Rows from block 9, named by matrix and row number. Rows with one number belong to one neuron. Each number is 500 + 50 x the weight over its row's rms, rounded and kept within 0 to 999. All counts start at 0. Numbers have three digits each. After the name is the row's rms in percent of the matrix's.
# fc1: MLP up (model.blocks.9.mlp.fc1.weight, 1536x256), inputs 0-51
# fc2: MLP down (model.blocks.9.mlp.fc2.weight, 256x1536, transposed), outputs 0-51
fc1.33 103:476423408456462538496511437477507508523478645564473500604507474460453504487545539514409482492542404555509588494552437484518593541512467471537464448518511621
fc2.33 101:567644465477496588562518423438542487378582573464421496495531583545492510451483475630426503479573472502454566471521501431538618454500470550503518488445562534
fc1.34 098:539519382512449535467493548462493491494473520515493463502507547447435488486484453506450532529490425515552457429469500565549485512625536579493455430456507457
fc2.34 100:437468439507470510482509441547483588500517495489530514551580555445528495502446545535522498488519534465540546464519522547498564479456518499468520473490513567
fc1.35 112:547577508495539550466465521442509411460516484417570453584481538597512503558455432503532567598498524467524484540479505560568497439566453453559484466504414512
fc2.35 107:533515400404435529580507387556501453524546509445450476443458406468462480512484526509473424472442498483516523540526442515498572560515449509546496431413476494
fc1.36 108:611506519426522523516502525426476422455465495477557559538458523518609507571522398525542438458499535566531496461475579507508490492600427491537576590507451474
fc2.36 111:514512569472512464483507509368552491419524515439599516566542553429479529493509438437469479427532545476539479453559562411520517514435571457398469464526498470
fc1.37 076:475451504407536481500469471450527475426426470499537516437462506484420495535489518493480472440498511387471565550477550514366473504561457387529521522487392498
fc2.37 068:546486534495400456504535487462445579568585551517488418510540513465440423470539502415424427534532513605523390436494430579430535474475504512375503522520506495
fc1.38 090:634526491458525492541444414505421548560502466436407529452457489530442506569482531430534480431465485527486446421541517449420535484566531530496537494462459460
fc2.38 096:599396505547505480500521537457535553503499491503445393526559525459472464556373543453542408490546536507495443389518614376459488421548505560547505541516478485
fc1.39 104:607503541507500585492511505488449523553469461587474601497450468489484546457440574510509429597534468483537483524481512522560463512535430551464373480490467584
fc2.39 104:507470450687497447467457478410502475524473555467497491428483552420520551504445416480552497501511500539510584494499635570511543482495555493583453545514480559
fc1.40 103:482546517522505442549454542479524524535533503503443574581534441442505399489455427474470506465450431471542455525388507466486453434472530430538433565503577343
fc2.40 113:471480486449508503488539532545411542505499481534503466547551586588526392584492581563411510501549445538481567494552573503483454549465486498530445442559446489
fc1.41 095:420505489537530487520511473539582482473470452525510536469558484527514526460414501423496505454502443530541468570538421439437558567538491623526562459504459466
fc2.41 085:577501479498509497461527387464571557508538465544461517493520479490500436563443451512402490498604489398498519428483536543535517552479486570515471501496548517
fc1.42 080:500559442508499476549514551502504588602426481536499519408538471591546494503476443495493595471442500489506500551514419512551421498471581533544457519489503567
fc2.42 074:511522559493451395548458483520510495524615622570537562528501385527477511482480552535375464519502507522510530460437526631402489458472521458461513529571516482
fc1.43 112:440524579532456451469450517497503465530450471544524501450465528526430496546496481572444470448540548453494450571515411432497454481504410392413465482471490488
fc2.43 119:544427541516470534521569549499442466459513545543532555497511428538533563525566470471517535480487526564494411440555522536474481406506476498489590536463457527
fc1.44 094:448561520514540493431500595500573582516453475468525446577538410554455478535470520544430622546427501478496464506565443514464509505513458501521546499554502578
fc2.44 091:512474485545425444560497502456538563503563461495420524490471476422529499485400428526467487485530524550474495506498549573514597512522455553399501517480462460
fc1.45 097:601579563491480529478498548426530460443516449441504426521543512527489457446438535395605430446500580460539393373511524500518566519545435497585534528501524496
fc2.45 100:534532463479454548536528577582504537432478539500467511491526468416498526533510445461345442546447529487465449611500515438619500483516478539560519480553445539
fc1.46 107:549425540480442482432604514513504523480472491522507427476496513470439453454584484501547529472466524557473508538470562458499539461489534452512501539502519489
fc2.46 104:510485508488509533554524440450417448565486531486586447460504525428533542450442560573488400465499608522482515446480446502521439456457492542464458454491512507
fc1.47 095:577566480496496457490512552568456500415485466441526491457560568564493460491539590546564515587533508466501537524475553471491637567466525424500614522516544499
fc2.47 092:392457487484516474521515478439520462556429605511524513509472579502404488554498481464503488496511439586467466483456538492483438503488478460516526468514435425
fc1.48 098:429491501519534470473508478455430476481544562489608535547485447486549540524549510520530541481406512517513414558539558507496545392415526465557520509435520514
fc2.48 110:395545490500547492430522466492461412446513531459510466520508509495483558452517468597626674450481513424622508473511514463533464527524518520503447516523505505
fc1.49 093:471600538559508434529444500535497475426492534469448511641409561460499524488543405481453428502552534511451525575442429457510470594467512493410538469421344569
fc2.49 101:624410532482530493562480519437416537565552539518502408518510501478584603456486434529494531503420487530533443530453525459392417504505552447388485494527580418
fc1.50 113:509438568418546621454425492468491605463523554563514473432489557495537478500519528448481464487508424501508509528474422516474576459411480589548474579493537457
fc2.50 110:510504530519530499562494457484487442533494433469561512455525533487534497457513500571506554534460506397460526398480470496478459521513479516490512370521470556
fc1.51 122:509523524419603506443491476478463493577550536531521537435481562486523467568496567433561472545488579480508461500471608671463505494452536415458518431490496558
fc2.51 116:565521555545471504511461566459473499483454523442407478592485503470455527436445518598464474468565433518499544445461501534504547500505547506459500595609469524
fc1.52 100:581510556433470465504518401435469483520484517510370557565470516449492558499565495591482568494516471522540501489610510476451509449423511476445476462484406524
fc2.52 096:433475512604606516421564464501536592442524510426523438526523467453502418476528513450550435484490506469420395539474373439512548482549489542492451485576600478
fc1.53 089:501535509443555580545574545497474538507619592537547440456511532442541342542542490500440586466516510570485471580555430503506471432450526408486538520443504552
fc2.53 085:498543539503508482403501497443535532478460516520468574571434495515448497500491510384414491581602469496472483517436535493469485538525418435507522545569559489
fc1.54 074:564543512447419471538485466478458536517566524461535495529490464524426489516430496510457405496494507515561501445593470585503546408494553508449456500577519554
fc2.54 074:450442591499552519581337497557482510437485504492422501380515550529600504582498516461632486381462521451554468525444484530502537476501552526535547534521577359
fc1.55 094:522529528568591533460595551405594413463601458548533476602558497452513475463449470549551492481476411509538500460557539448519529454479395477507490450512505519
fc2.55 097:509570542541462468562420512572479449574503478548533544457496602565512586508408509473495538470502453515443611585488476537488463555530499469573558471517501492
fc1.56 086:544519488449519512572476462585596550570611480421512453419543575450523512518526570483434447451554463579487446498506456490594569503549476497495566536494580549
fc2.56 074:404402493559430489375477490487477516537497453488546560503455531534590495614551507533438557526522552466464506529546508431482506566553441599567443515520510531
fc1.57 070:563517599501600477435569476458420479496507486545424466564492574489484503455457552466529533461536525580456483560503509524515494544472440500475534479506523523
fc2.57 064:410512443509514498437578559530548473516488450418476464537401529483479539528560582468580444510606513457591548449477564465437446377524398531484498427458552409
fc1.58 115:458457564456429474520632531523507485511544494537511481511436531533466510405447468578529483532578457526474449567532416456528510501463549475460406515486453571
fc2.58 122:492483513548491507492467453621413548550522518539546538566495443444507489458396549435489498496530537543486675463426409512467514466430522452499457465418518462
fc1.59 082:567394598509492478418483461481442524542570493492538450510561462515502483532434514418508495491502458509588435460444409475473505519397453568513545507375446516
fc2.59 075:536540452474532485521551550557523543489504477312552515581442483493540499480490435521525531551555459461534446499473527505497447504563550534463511488611617545
fc1.60 117:508522514563537488564505390478468486505496501522476594429480563556480482470582501528554473385456432431512436508398526505460538541511538507457504573471520455
fc2.60 116:436461402525463467505524556530584563401475545493460495444491524491491494507517488508481588552507448493449474386554527478480470464471478535501536486514426502
fc1.61 077:466509458456530503542496633416529507517461508588525604449456609439536475572394483542511512458590440457398529523501477515431526499503538472518503415543503440
fc2.61 081:536541510564385451530526490456498546495530572458571560469458432419444428514407497541489501429521495516408531561476446558521361486514440541589473500523575502
fc1.62 111:525445548543519488543479546549549478520471468450510543531519483524525515467561452491586477486508534500504408474514521578547546427572484518431500490427509506
fc2.62 108:547448515460461537527487441525501503487520466534487431435522497488542508528487469466475435533590439485554567432452563497455494514437405538584469452527583459
fc1.63 112:494460459454440503474530482422580513552406593492416480460534561500486528450622475487462448578466453548561659486523607519445535488556502577521493515482448531
fc2.63 118:561569430515541503528559412460433471533557444548504526507449459491567447371503570555561447379584495524525623478542528479539578575432497554560467523465545517
fc1.64 110:405564489533477486520477504551388517546598539478415527470492614552437465469493519500438559445369484524451483515451509505482558531499540519500552514502572498
fc2.64 110:499382543487521491511555523478475423498555552530560511515563464537494516533565518506527535416492477474507596484576507499526485443566498415480441454482429508
fc1.65 091:383523448424485537458509512479473484422564511594523494489486449501535500570502464491442540607535526544485577524632523489506553527422560475570527503442450468
fc2.65 090:447496578530505468431452490580573439507510570508486564405410441549418555610479527454445554401477518576487469512545565469475517588576396457483547498517482517
fc1.66 092:495482583481450493465477501481573551467534464560470466485584541566532520489513405384494525474534428560555495505408589528510477490532492587360454545384517464
fc2.66 084:517494565567484489515456513450524479524516568431391574537452391472555547536512436492542530566497490415505518527576623491479600514495527542498513446484438500
fc1.67 109:465455582563490398445545479533495493464545435479495488481465467383515474474583511543496545535577599449575495462515499498470552428557562486486449531420513497
fc2.67 097:490472506437536458514476419463553583493609448505495451510512471497459446497536580491564548464529531539460510510469416574479451538470421459405497391532496554
fc1.68 078:515540462556518581464411538529469538550490597505495490536469492464422537427460543508469425456554482437457531498500470532542487492585452542487407533485467595
fc2.68 080:360438551588439529531514526580529502614418472525609528478552518544469460563458510507549564453515457552474594546378563514530469478451537570429583543509564482
fc1.69 100:537495541467504484478484609473458521542533477449578451371600458536478532473497467575523519500513500490554499422420510470340560522524553396512534536532561512
fc2.69 100:498472530474429469518462526493531496397506505538591642492475445506381514475446449555473496460491524477466530550484460559454558484517496543472520466430557528
fc1.70 096:411457443473565521574565619528408497489609458510562534565494409454497518459529499426523513577471506455516533500460402584509506473481527493460484447437543483
fc2.70 095:523450501519522507504505549517482477515434503501527516397481632491411497547478443465522458510573502479525549519543510484542453469447445430486517511485525480
fc1.71 104:552508540475441566503396509504462533457508492524451549400452523467466568494508543461433505550529526529454600508491492409496563549452458478477440404464526532
fc2.71 099:545529451439531534542579551443521581479523494604558433512575515460514464498448492479466485459464471465480476564479533646580430484493564461452545656489492478
fc1.72 082:434513515546491449422527523449404550565478444478547377482427486553568469452528467584507500498506468492525461578517431464477434504525479507476511481447459542
fc2.72 075:513478503590501477495419582560476525476487457421435525454525525422513494466459525520469585499601509500525525521576466575465553545554530534515479486547512506
fc1.73 127:405534418481551433490434459534467445523430482532583492505496579430488552487434521462487518418429517469485455528442481422521508403479479476502494502496477520
fc2.73 122:581497549490501505476547481457496535427500546444505450503473469470481572482557506526570518594500584490472506505562490525435537479489483512563574417519425501
fc1.74 096:464474526449505541524468484461519373446581468499559408665494443410497463483518531480484533425559547490585485529496540502492469432469435559525563420514572498
fc2.74 090:475431472514511598488516509522615465433541500360439512556498538484442555513430536564462576555485507597494533503555456448583550469432477440562434458466495512
fc1.75 095:510530496436508511543451473373538538519535469525568522509525524404447526537537459513551451468470468443376582540468556494562494547520474467619507461479553546
fc2.75 098:566545522517531504563451541462423524495517578494537514465555504470581552476477577494446593553468469569446500471557503535543486548469569528679429611559507545
fc1.76 079:552429509543495393544531504511584433522441441390462526574520482589496471446476422526523405533428577502434486506435500527536581462426455529461495492469489525
fc2.76 069:488506458563536600471508544564486481502529581542456555506460472495474508567558475429532489470546569464505402537547396566498457447477517439548467553565523497
fc1.77 085:483467516413499544472602439539530492504440492527535486520556551461532455591583607528556435503389510410592455541497458575529587452407449556399471530522535474
fc2.77 094:528378449480565619529435518378514508542500467498488501451491483429500551483524487519549547518535543501477499476515600489484550462563545449588579508498431501
fc1.78 121:515467479491413546404488610522529596479598497472419601619458553557572434505435506479439540553510514434481500491451493481546431497553417451503517568434628470
fc2.78 121:631442524569423481502551594461417410503397491463578575512474512470530480453487505548491472486466568506562525409507536433488360568408578453562564510479522470
fc1.79 085:491577453542469489486449495578464419472455543424651577517533473471466473555512560502464408497535417494474482540517492464549508471491527505446487433494546487
fc2.79 081:606380569418432541569543582461487401440563528496597425459434482535490631449519501427534554486530512521519515466543522470505460508525514496492475408458532496
fc1.80 096:525551475517439613521501499479448491446449458360459528563486521503466498465568581470564522425555527491450508440452514483598562562533480547526540504454451533
fc2.80 103:605519478473409463572500558431570495558546577575465489555498518597594567551505443485493552535460495549519477556553489465474484492537507475442473381490441487
fc1.81 114:566556502412464585411440506475558517632507544495524520538583438542519401432553508511537550504391486595548370526488558568438578482570468518630535564524533472
fc2.81 126:341468553478500568530473478558465522489552513505462543522449472510441568532484525423410549577521547494458515461545488454507514537446505459464477446500477479
fc1.82 112:491528546550525440508456494411396545514504510541489448430502472425555535523560445509448413472372441453446450406524546534508529481468428417542434461435466486
fc2.82 114:525498547610426459508518501535513579513596606519497620414472589452462517444401526491451575456487501479537599476523470473476492499510498484433508513562570542
fc1.83 088:549468468458466408465532563464385568482456457553484538422477483525554497540439494537507571513522575430495533408471512454501523561414475542526542518401497447
fc2.83 085:530495498525483543503576420574554419412580497505480454411453524596523442544491504571493463460501559500531564473477435521461450471521405426459579478438533548
fc1.84 096:566580517407525550548447466480568439509560586506442505436508479616606498579495549549481396490540440445539448498445490520486538476592483566468573472463494541
fc2.84 095:520469523575465413477523529485458539554539413517464500537566434472448528569481466442522506551514445549469472490589427417472578484504479468482414510551478532
fc1.85 102:526516381489460496436454555442528444557522577572553589633530421454561487464437492475391487545564494414509521437537570475463438516526476436421482534404445467
fc2.85 111:480441540575518463452442519492438482369584533504482437400483345526412585453509377567413465482514477437474439491448528443481451408417577469515528521426610421
fc1.86 080:568463547549474524487450491507542580537479482395363510514484541540422492486495473474517628468543475384547489489468407547431514511500431441564545455449457504
fc2.86 077:547543516530449514544529583563490501524487500509472365537507474437551496478540602532506412450361538531463451629474578499393581534470514463483563516496536486
fc1.87 071:502613577488541518441450484477472496489622485488548429576453506572597442401473482365517576502512504500491472439429555516474490432496485542454495519480499524
fc2.87 067:441519461555477545438580400545456407528500475528506526508605540545519509535536442579443566424428414559550535481511585516578473516549414570499481460438477544
fc1.88 083:506446518472508531451463551535473460465495442492453497448451415533485393491541495505509519503428454529615430466500439507500574487500446469518546423413407552
fc2.88 083:467525531493545484448567533521525465433582490546507493534525491418412546549457507552610478428559487536470555489521596528536509439470410588562499502490521430
fc1.89 096:469468503496578433426384543458492456463444449495516468553460477430483532441428506535432513546506586528494575568481574513473466447513529555475518552480473513
fc2.89 094:520412458505438459547476459560507616451530458487496510452478433545510467494597510539531614540486482507541478470488562444446506541520443515424501439466549558
fc1.90 094:575487534482533492454397469578503486520441498470393520440432490563384509542411552564498465486559485518449535518486461536456489461493496415495424497541474621
fc2.90 094:538502451550442439483531476535496482506586576406550506493511441465455523528501496560475479512490492529529397478481445474492455537426412420541507554551552557
fc1.91 091:465488452532445506499469540550521547545455548498534520491503475460513465467437510439476450384554427539550407472494548564529490460466477453430429475513510366
fc2.91 101:574505476474463478475489451571591430471455431507512540471554493512488487481492515520481506552537522506499540508494489400516545520501519584451579587488443592
fc1.92 119:479478510464526498558455412574483526454508478489486389480563569424563581525471525495451576455489506462592523622582511435467570593485511443466586575451560599
fc2.92 133:462426441526567504466534586471567502488513466509527598466517457450500440514499507524562479504486586513388503537454548556447500483491425522467475477415463547
fc1.93 118:460511483451549462550515511530603523507465625422460507579492541422524543487525454556539612438503462571567466560509533403481555457407486479457434550515499509
fc2.93 129:457535488480503470524566505408465522462501549530489549440485477556478504486526529482497564481472539508507615470584482497506410533518533482441410473478452547
fc1.94 085:514561568478539451490547486483481495459514522500559521503488525597465543516589517525490553478601435516582569549593535492431535469412554508491357482484522563
fc2.94 084:518411433526539457551500479487530510555422547461496502429507534488352535471530543545431527489460505573463433515532476497473441467544428471535559455508518476
fc1.95 078:543485533467426513515539471597535415429550537503521412401449498561419498434506505586438510500494408498556372515553527593457563504459574478474499422548569558
fc2.95 075:505464553510484449609481507593513473455520486481465449476480388526539579546576494563548586554552476555492458398475434544503472519476429476515519482469466515
fc1.96 084:504542531517473420507448468482511574537570485495496508457564570527573393641456479449505394484503461551546511463522523496524516466522598523572608516497470446
fc2.96 080:526447539575575519475448473415493551481502459543462459570499485526447601507516469381492505422505421529515507536510483461513511502539494573494507551484488568
fc1.97 101:535539495522423519544543567471488518528448491503496517563477502513488443478527540452572546601415482457514487488394381478498366527523461404491460515412477546
fc2.97 105:556448461474559532430450441424536418502593484589482584461480548461472479565476492471438490489521552433472558484537565486459551512345439491570546445410546531
fc1.98 095:425474557474519509545542567492448525480557560515514553549436561415482526516564436472493501520555507528539547426462624489587495506465459491478438360481491507
fc2.98 100:498440421501396568564567528407529447461520453549503596510538516431519502458451411471444578522515480539448566459487400549527411435530491505509427478523636489
fc1.99 111:443541558437554505552582505486630492512492480522372483590589507513489525489503475466481549477478507429520357515514507544500508532481428519540504430499600543
fc2.99 115:582514428536419534397436504574412547438416518464480516564507554529536475497511473486479483483497524596400527442464515452457536462489484534575470488482468499
fc1.100 117:527467511489530442478448443526504510558521561516452495512464524524476479440468427520402460531467451458535511538488562521512506557523510567427558444556493526
fc2.100 109:552485555498466490469435591448555435428561509310473526595446413599468472579561530452472516496528505513456548449487541495605526527442450538503440521500579554
fc1.101 086:528495520571431436501433490569465546479502427497435527469411436565437434491442605510496479423460496513514433542528489537501481451491444602542390442445490559
fc2.101 087:475484450414527464467481470570548513635493553497441526558601490560451481466435459483540473529532453566442469578459504588468483453534378493413519546516466471
fc1.102 102:439528609485511430525468450574498579498423490476456556525445548488481619458446415521557573463503510489474468557378399475496511489507577465464539498491436496
fc2.102 099:487500516490566426480533514483493541510501503538464525444498453503562458485482539547486466449496569558538593583563394444543492516407452423582502431517496464
fc1.103 104:464536408470432484598551539534524542513464552474447534561377432514563457528591515442535408486408450480522527556555514511536498543501515568458565423522498474
fc2.103 101:523505491466567470576524481547490462503558456474428563447491436591585561481439414502599522481519583501476510467466523473522548580461503487416493531419471505
fc1.104 095:588524517538492497502467499537509467500436463478489530497415446515574504488544508554511510535383553475532487494579532520421545517573447426481514517409391433
fc2.104 095:493596510476494512468572424485474492614493480480476459414436483592499521530500450459541475493463492496593592595456503481503564444441469501540613452474442473
fc1.105 079:461487524513488628458484509457570577507478496499583462474456545460394552457557495514471525538525554477418487531509467467475549530570540589481631561541437513
fc2.105 086:494522556495609469536515427487546526504488496628418382484579474590457525597482510407548474488458513479549483492548507500487454504568481391430457455555454521
fc1.106 106:480472461416385533488457504506495474500445513530500504557549586536520478430541442484415413532493486502440413513571499561500458540561489555438482519497448558
fc2.106 112:443516567523439402467571507589484577576487518525489436503483473494503572537457527496499479469567548491565529450515521430500453469556538408418495492506500541
fc1.107 099:572437447521478586508558536476503505524464509552482438564471442467464506484524596442438514473454455472602541445569551466602567435494413491521482453472476496
fc2.107 102:431444550515548446471457497465525448527426471396606485462556498499401495515548493463558471509468506523451435452580545461489490563441385488625549525551496525
fc1.108 097:507533557497628502460584446502491488482533435470486449539473515515528616502533524536561431518485483581510449534598429610470531492531481492615537472464475495
fc2.108 098:411519464484543449422494519540479472520462504390642532383508546516450444461499556511465542422499526458470459502449490381447452519477489472526602536496491467
fc1.109 103:464534518524432462533540522417478472452467468466538450526544400487439581518540560502510521466559569525473576455461465511533552462419506486498424511508458471
fc2.109 113:519559433511569521514507554553461535426443538502482492498508513510532447469562416458508475459508443557364431421523513575428513391531524519454593389509550519
fc1.110 105:511544464472448484516558470550543444480491469449607451538479517514571526526418483492522468473510510435492530434431570494501569528476500480555511506481352511
fc2.110 102:467446633473530391475491583433481526429420530636434466494538526557568460553493440494366390493471505543514554518414526562462532495475442527612462490554523460
fc1.111 092:497462608524447512425475567496546486587470537489475512515436464577432397461506461490513426547518612470553472487518506493383509489508544518478446483437519455
fc2.111 093:513494560484527518545468377478600443467514511497452528483483523517481448520499524510547584446520471496467561493459475609517571499456527557539613570558461521
fc1.112 090:498574481499465543435567464449598470540451445488518526501525461481487574502453480525487542532447506547530515522562501476524608463544560529520476447505515558
fc2.112 093:499503463473537475470378538511437554395461506513385458412487563554537476513611460507526430513512469562501494518564471573520510426559466485491529542486493401
fc1.113 110:545448461414491482427368463418471557477467535518463610472410467463572454533575532512402493511586574517442523495537470544433518582604507579467473461482560520
fc2.113 116:556461501511444482539528341513536514496579452580476464500493458425456591518473447477488466600394490477528543490458509507585516435415485519516463522423492535
fc1.114 113:495391504585582530456469539530459521525428540567474452518452444543544528455480544537400508465475478547437484550456526487533491487510442534471515407457469575
fc2.114 108:517541442456446523568526485498492528497506417430482499497488528502498432497484535515460571522563384456504549436523465536520544486538569557510461485514627545
fc1.115 103:447552520541437517612519459386515469551567512543473536527553490460440461559524551439435483516487467525561573570536576443515535535489530576489497508461491556
fc2.115 098:551461585456394451484395479470607458505518528464509424514445421477445579510476501448466519511544451484541476468509504531526444506408520439472558506481485453
fc1.116 102:510517480427457594581516513406370394572540477533457472449456536487484497471566553566461574513553405515500454433485559491506524525445395433574506494567464520
fc2.116 108:475511521586459441521491645503450480489474535470522509551592541518508491437651414481400501520520487499452527410522438518538558459419512517452526460567522617
fc1.117 094:494540535475478533426399516416470486440527575442403466484558497475497607569554477476459562514571416541450563514455498568566489627591542551503400583502476462
fc2.117 101:494450584479452520539496560497471510506514506502526581491511491502581495444517576518558472439537444491546462585602551500500379478419503538553516457473554450
fc1.118 085:496513512566519439449482501527523580535413431528508502458548492512450423512528483513441470560445495472448498534486471490449534459488556555467516600520535373
fc2.118 077:469502479441454562502423422401437534449562539527540538492458501566441437489489473456582426490513538454504448545534431537479445433490564446529463478509443480
fc1.119 105:485496493502523500526503564495513572534587477521586529553480507522431468463503455477495592516520515484468458435464436548504543451508486530543481466597486408
fc2.119 107:413561505605449496491475455537446541471532509499450491521482470488530507506363504482451465536439480476493473549547544477491477533560549395520510549516422536
fc1.120 100:576581480582484434520483491445532499501471471485539498474583499450505477452532490494562538420496500475507533479544458519379404514524505543379495500472469415
fc2.120 097:538432513453475542452502453432491459473472487537535423549504481530454580516544607494470351528552517501457474486517541491459548503462463412628537487501484470
fc1.121 103:470466532494467530428483492561544428531466453449533414549538573481449475512434471439541514456493474451482509601455462441590584584533507543536541506539516497
fc2.121 100:467550507465463557496478461527471490495516461470542492523500504418538530520453465515460471479573392464484531456513519578526501399612408517532460398437459493
fc1.122 109:446526562434439486480508542499479497478503423480481480437557457482424431415548412492470535426542469589483541444596547478497518509532514423508449445501453457
fc2.122 119:543551448476540546533438399437490422595535567546479419411425437463506561486471500526439456505592521509474515406521521447506522525512524568479543539459484502
fc1.123 101:505629524546540485359539464486492462448554539410434557463471502576585416441534485562416493476561501416507506515505633512470488424490491446537477551477492445
fc2.123 101:475569530420389578488515440552507530498468557492564495405535502479405588484492451482514379524432496528529530429494521481565464505511434525511475499470510529
fc1.124 075:467511480535489580562515556538537531540545506428561527440549520543486491475529515537540621435457569567491455511513439504471465422513451432474443546504514527
fc2.124 073:496573511580478422546486386506436634454517465478538429558553651418552514505414520481482535515467506472563467493429534542588486513503476560432567485630413532
fc1.125 136:519513530534496472484524510498534550419455524578480562501553531505476421443551430410467597521518450547508469448514520505542524475550502473505509484492519455
fc2.125 145:462546540594442553496468523516427484538412469521383495490506512490478497422448495527547398496447510488464467519474518499575436540494489519561498526443474509
fc1.126 089:483466494452463448435530504483518511543468533502541414477512480539441576520504561491526546417527476466448482552599498514490539431479430479566563496463552501
fc2.126 086:561535453551446477565487537469495536536551409524542474547489587549508482464459485585511492459552451610491563532439445531558461523466413476506484480525472543
fc1.127 097:542374475502496513463497468494461419541489468480415528504500528468525388496473477514440547493447494535417608552406519488577495509462450429530599477432492349
fc2.127 094:496463398478408495534542480544457551501508553553505429452494493519572514601490536560547469417575508470584566482546461475511474508502511530500602485488546546
fc1.128 102:480528395447561574506563558486618486465576493456416474481579529533488508542427512503489504564539546510430464515599458484469574611633525497515535538496487479
fc2.128 101:482516483473567403512593493458481466543476492506513514532531569509536537475442470484545554522525509412548528557396459466521502482427620487521479368424476425
fc1.129 096:576467579432499537456395522420515476488576440452499413577468520516481504527440467482543510477480503435539447585516496538455530474469563549425528536578484524
fc2.129 095:482469418479500537522446528479461525514493452395589491502469590522555439545516551557456505469561529459450466459497469485626506425472563499585538440418464461
fc1.130 092:397480553550510413458491572498424471474459446515512557535511525503509482516448502490560427536401469525476606498460544585466532526564471569523425420574549422
fc2.130 083:532527491516483519446509513451519510491523488567458593570452385468553578535492462528543554452529543562484519540440434602462456544537539477512434492513510609
fc1.131 099:535459508469555399466515542478439550601519512546505483517565495548514452681510565416486494516521451481454518523458467462528487445520478484528489497538369490
fc2.131 114:522530502501436485466536408587494425531599551466543553480532606485575441428514468546597502468469486443489482511458487526457527492497453444422502491607603462
fc1.132 074:611503503482484506483533507498534412619482538517488413467506400573539509487501569536471547494632475415516506508464544555486451475529411461547495458488478549
fc2.132 072:474453498485512462524591577564437503462536551505460538504510568468391478508487520387555478465491540469474528550654450439557535506453461585599540518530553446
fc1.133 095:491476538532590425431478583525478506557432488383498478479354576372489521493480486446527504531528477501450455511409430444463543525561471468451474541391581478
fc2.133 095:448531525555473577454463456506424544493457514551453484487576483555465541526486459480473467464437388513556455469497492578548360530497493572552453570580501460
fc1.134 093:505511510498417433496555471585504501474594558488427518555522467499462495532584457480462564452560489499590497515541532478583580489575542488468531533340520477
fc2.134 095:531443522608443460501496519541459424541549556518563559504464499512492513442420541497436474548462542480521548535544448416471575487538511544446421459463597398
fc1.135 077:481553539543538580555479548533500571514547432489506477501564515494370453561525440502549547404487541488469425524590515453495468436546521477469506587537437506
fc2.135 074:453505529504410527459481453456499601438491576473419557588489583564483449552485582508583559441429461478447482559459471537470549535514587534553576496522451506
fc1.136 106:527456508456620479468476507581515422422557533464518513522442495510433574539550455467510487453557502547557458516635562478580548402578531468512475535417487375
fc2.136 124:521484546468489478554532481510499436544519479553613514380401466501375456553529472481511492466556502487548502484622559465478407429555453489525491454424503459
fc1.137 111:469514453453526493461553530567671498552493520441435547483502460489536507482466543525486614542509395489554526539579515554536592560533416464535502429512402477
fc2.137 124:535532465457481542484552499497421449495544510490421523442561564493512563499434496485544407475555464518502525563468446543501511463522455444457571488466491564
fc1.138 084:496506523399438494438480359510478565464541543529429390538558492488479484510508500447423507514495503480447552546494468460513546603463487466547552474454483489
fc2.138 086:443463496506553546454448581499529476548547492447471606432465589486533471504469470565521398531533499438495523510496543442461538532556455481495437441411457511
fc1.139 103:502535521495432472507488435509498442479508492504473544500436503559450480525535445545527554626643581537513544496434557510460529463450575428501513490368487513
fc2.139 104:489469543507492590572524430569607563468452620503403539499450452529480478438594492528520476521505512447578567510469496534507485403532469527524539478396533480
fc1.140 090:530522387438492394496420631507458485487559491605454465534504533541402533489500437455394477457570451455577436504577504493512475604533527574544492510562524538
fc2.140 085:538454547488585473681536466442434478450562534471546469590474527519433527498468408455541521507462471511531513518497420519593384515543497462497494529377474497
fc1.141 105:431506596420402481389494559528559401537476500528576382575580459496515562514432500486489560505405518434502474507495426388520481468571448479489531522483500534
fc2.141 118:540516549563568390539412529490455443502565459554503496521606593496480474535591416609508459532476537557483533540531559563488563471453489499590486482431507470
fc1.142 096:523451470433507612453539533544482510409411496438457460532534575519555495490516533493535461446522480463524526502556512445569481457554506498489431538534574468
fc2.142 109:582531565460464528571455477437561504501520476540514552505542521429490417498477619519525541544499498470494553595500481521502461579480491425440524488422520518
fc1.143 091:445633499575542463473489537522556488560447539459549458518526502473577507422551482429511569473551495497589471409544555454384498470484522482574579504551603530
fc2.143 088:576427488445566458471503525596487476440535456563504451459433438501458553533426530508437565451542533448459610449454624512517425501550482497482500484458497538
fc1.144 087:442521513523558585457509448463490480490477453447492485523562518562518500460360478492504513517481419541462480517557538440517557483570516541544557452448471552
fc2.144 096:576587465564385511469436476575508478496522627541440486493495470513537536551505435460566551559530459528492453521461510466477513480499493509506513576563464453
fc1.145 115:460572645550443456457508545557526521512493577529515479528504396455580531514432518466492485549434402497521499556482508478591510462497454549497505524473500555
fc2.145 124:502403493563492587452456507471536498496512565491514447462552572505523609509467411560598470481498451440462558463460593601550434526507560464537512556457449496
fc1.146 104:484434533462557511497463516563450495478594427497480630460515556490467430557522569505507547555454485427455443580503427433469463437529528520535557537522515442
fc2.146 116:489488512545498519419499493381480552552486505495440416530565490563404437508519503501463574528475446514542467527445548603494457520515525479515535550481469521
fc1.147 085:526581520563540493510479479400488482494414478379519478537584581558498555483536506481548559516482530500568502544474543515506476377507524553493573469494512476
fc2.147 076:548401491485511532508468451478513419542544491467597505473584458475401380446432497507479461487396519491518496460462510548405517511434495479489483541507459457
fc1.148 086:461441541608532507494499482419426559412414542448592471578585493644590535510474503506507441523554562530518435506478494429428493497442503479423521464462458460
fc2.148 086:548548527464587509494565373481536505506489500549470502495422445418392514390568536550531541485443526568548553471484444437608505531607489429550473426458567498
fc1.149 093:398469565439477485407569571444552531508412541545475505471547494525441577473534467445478499449503404590519514474431495549467497517530647541448411398439481453
fc2.149 086:441492418470496512458468523482485412406573487533481509508529488488512528575371487538511513482564576508428474472436537560499519586566451550484470496582538550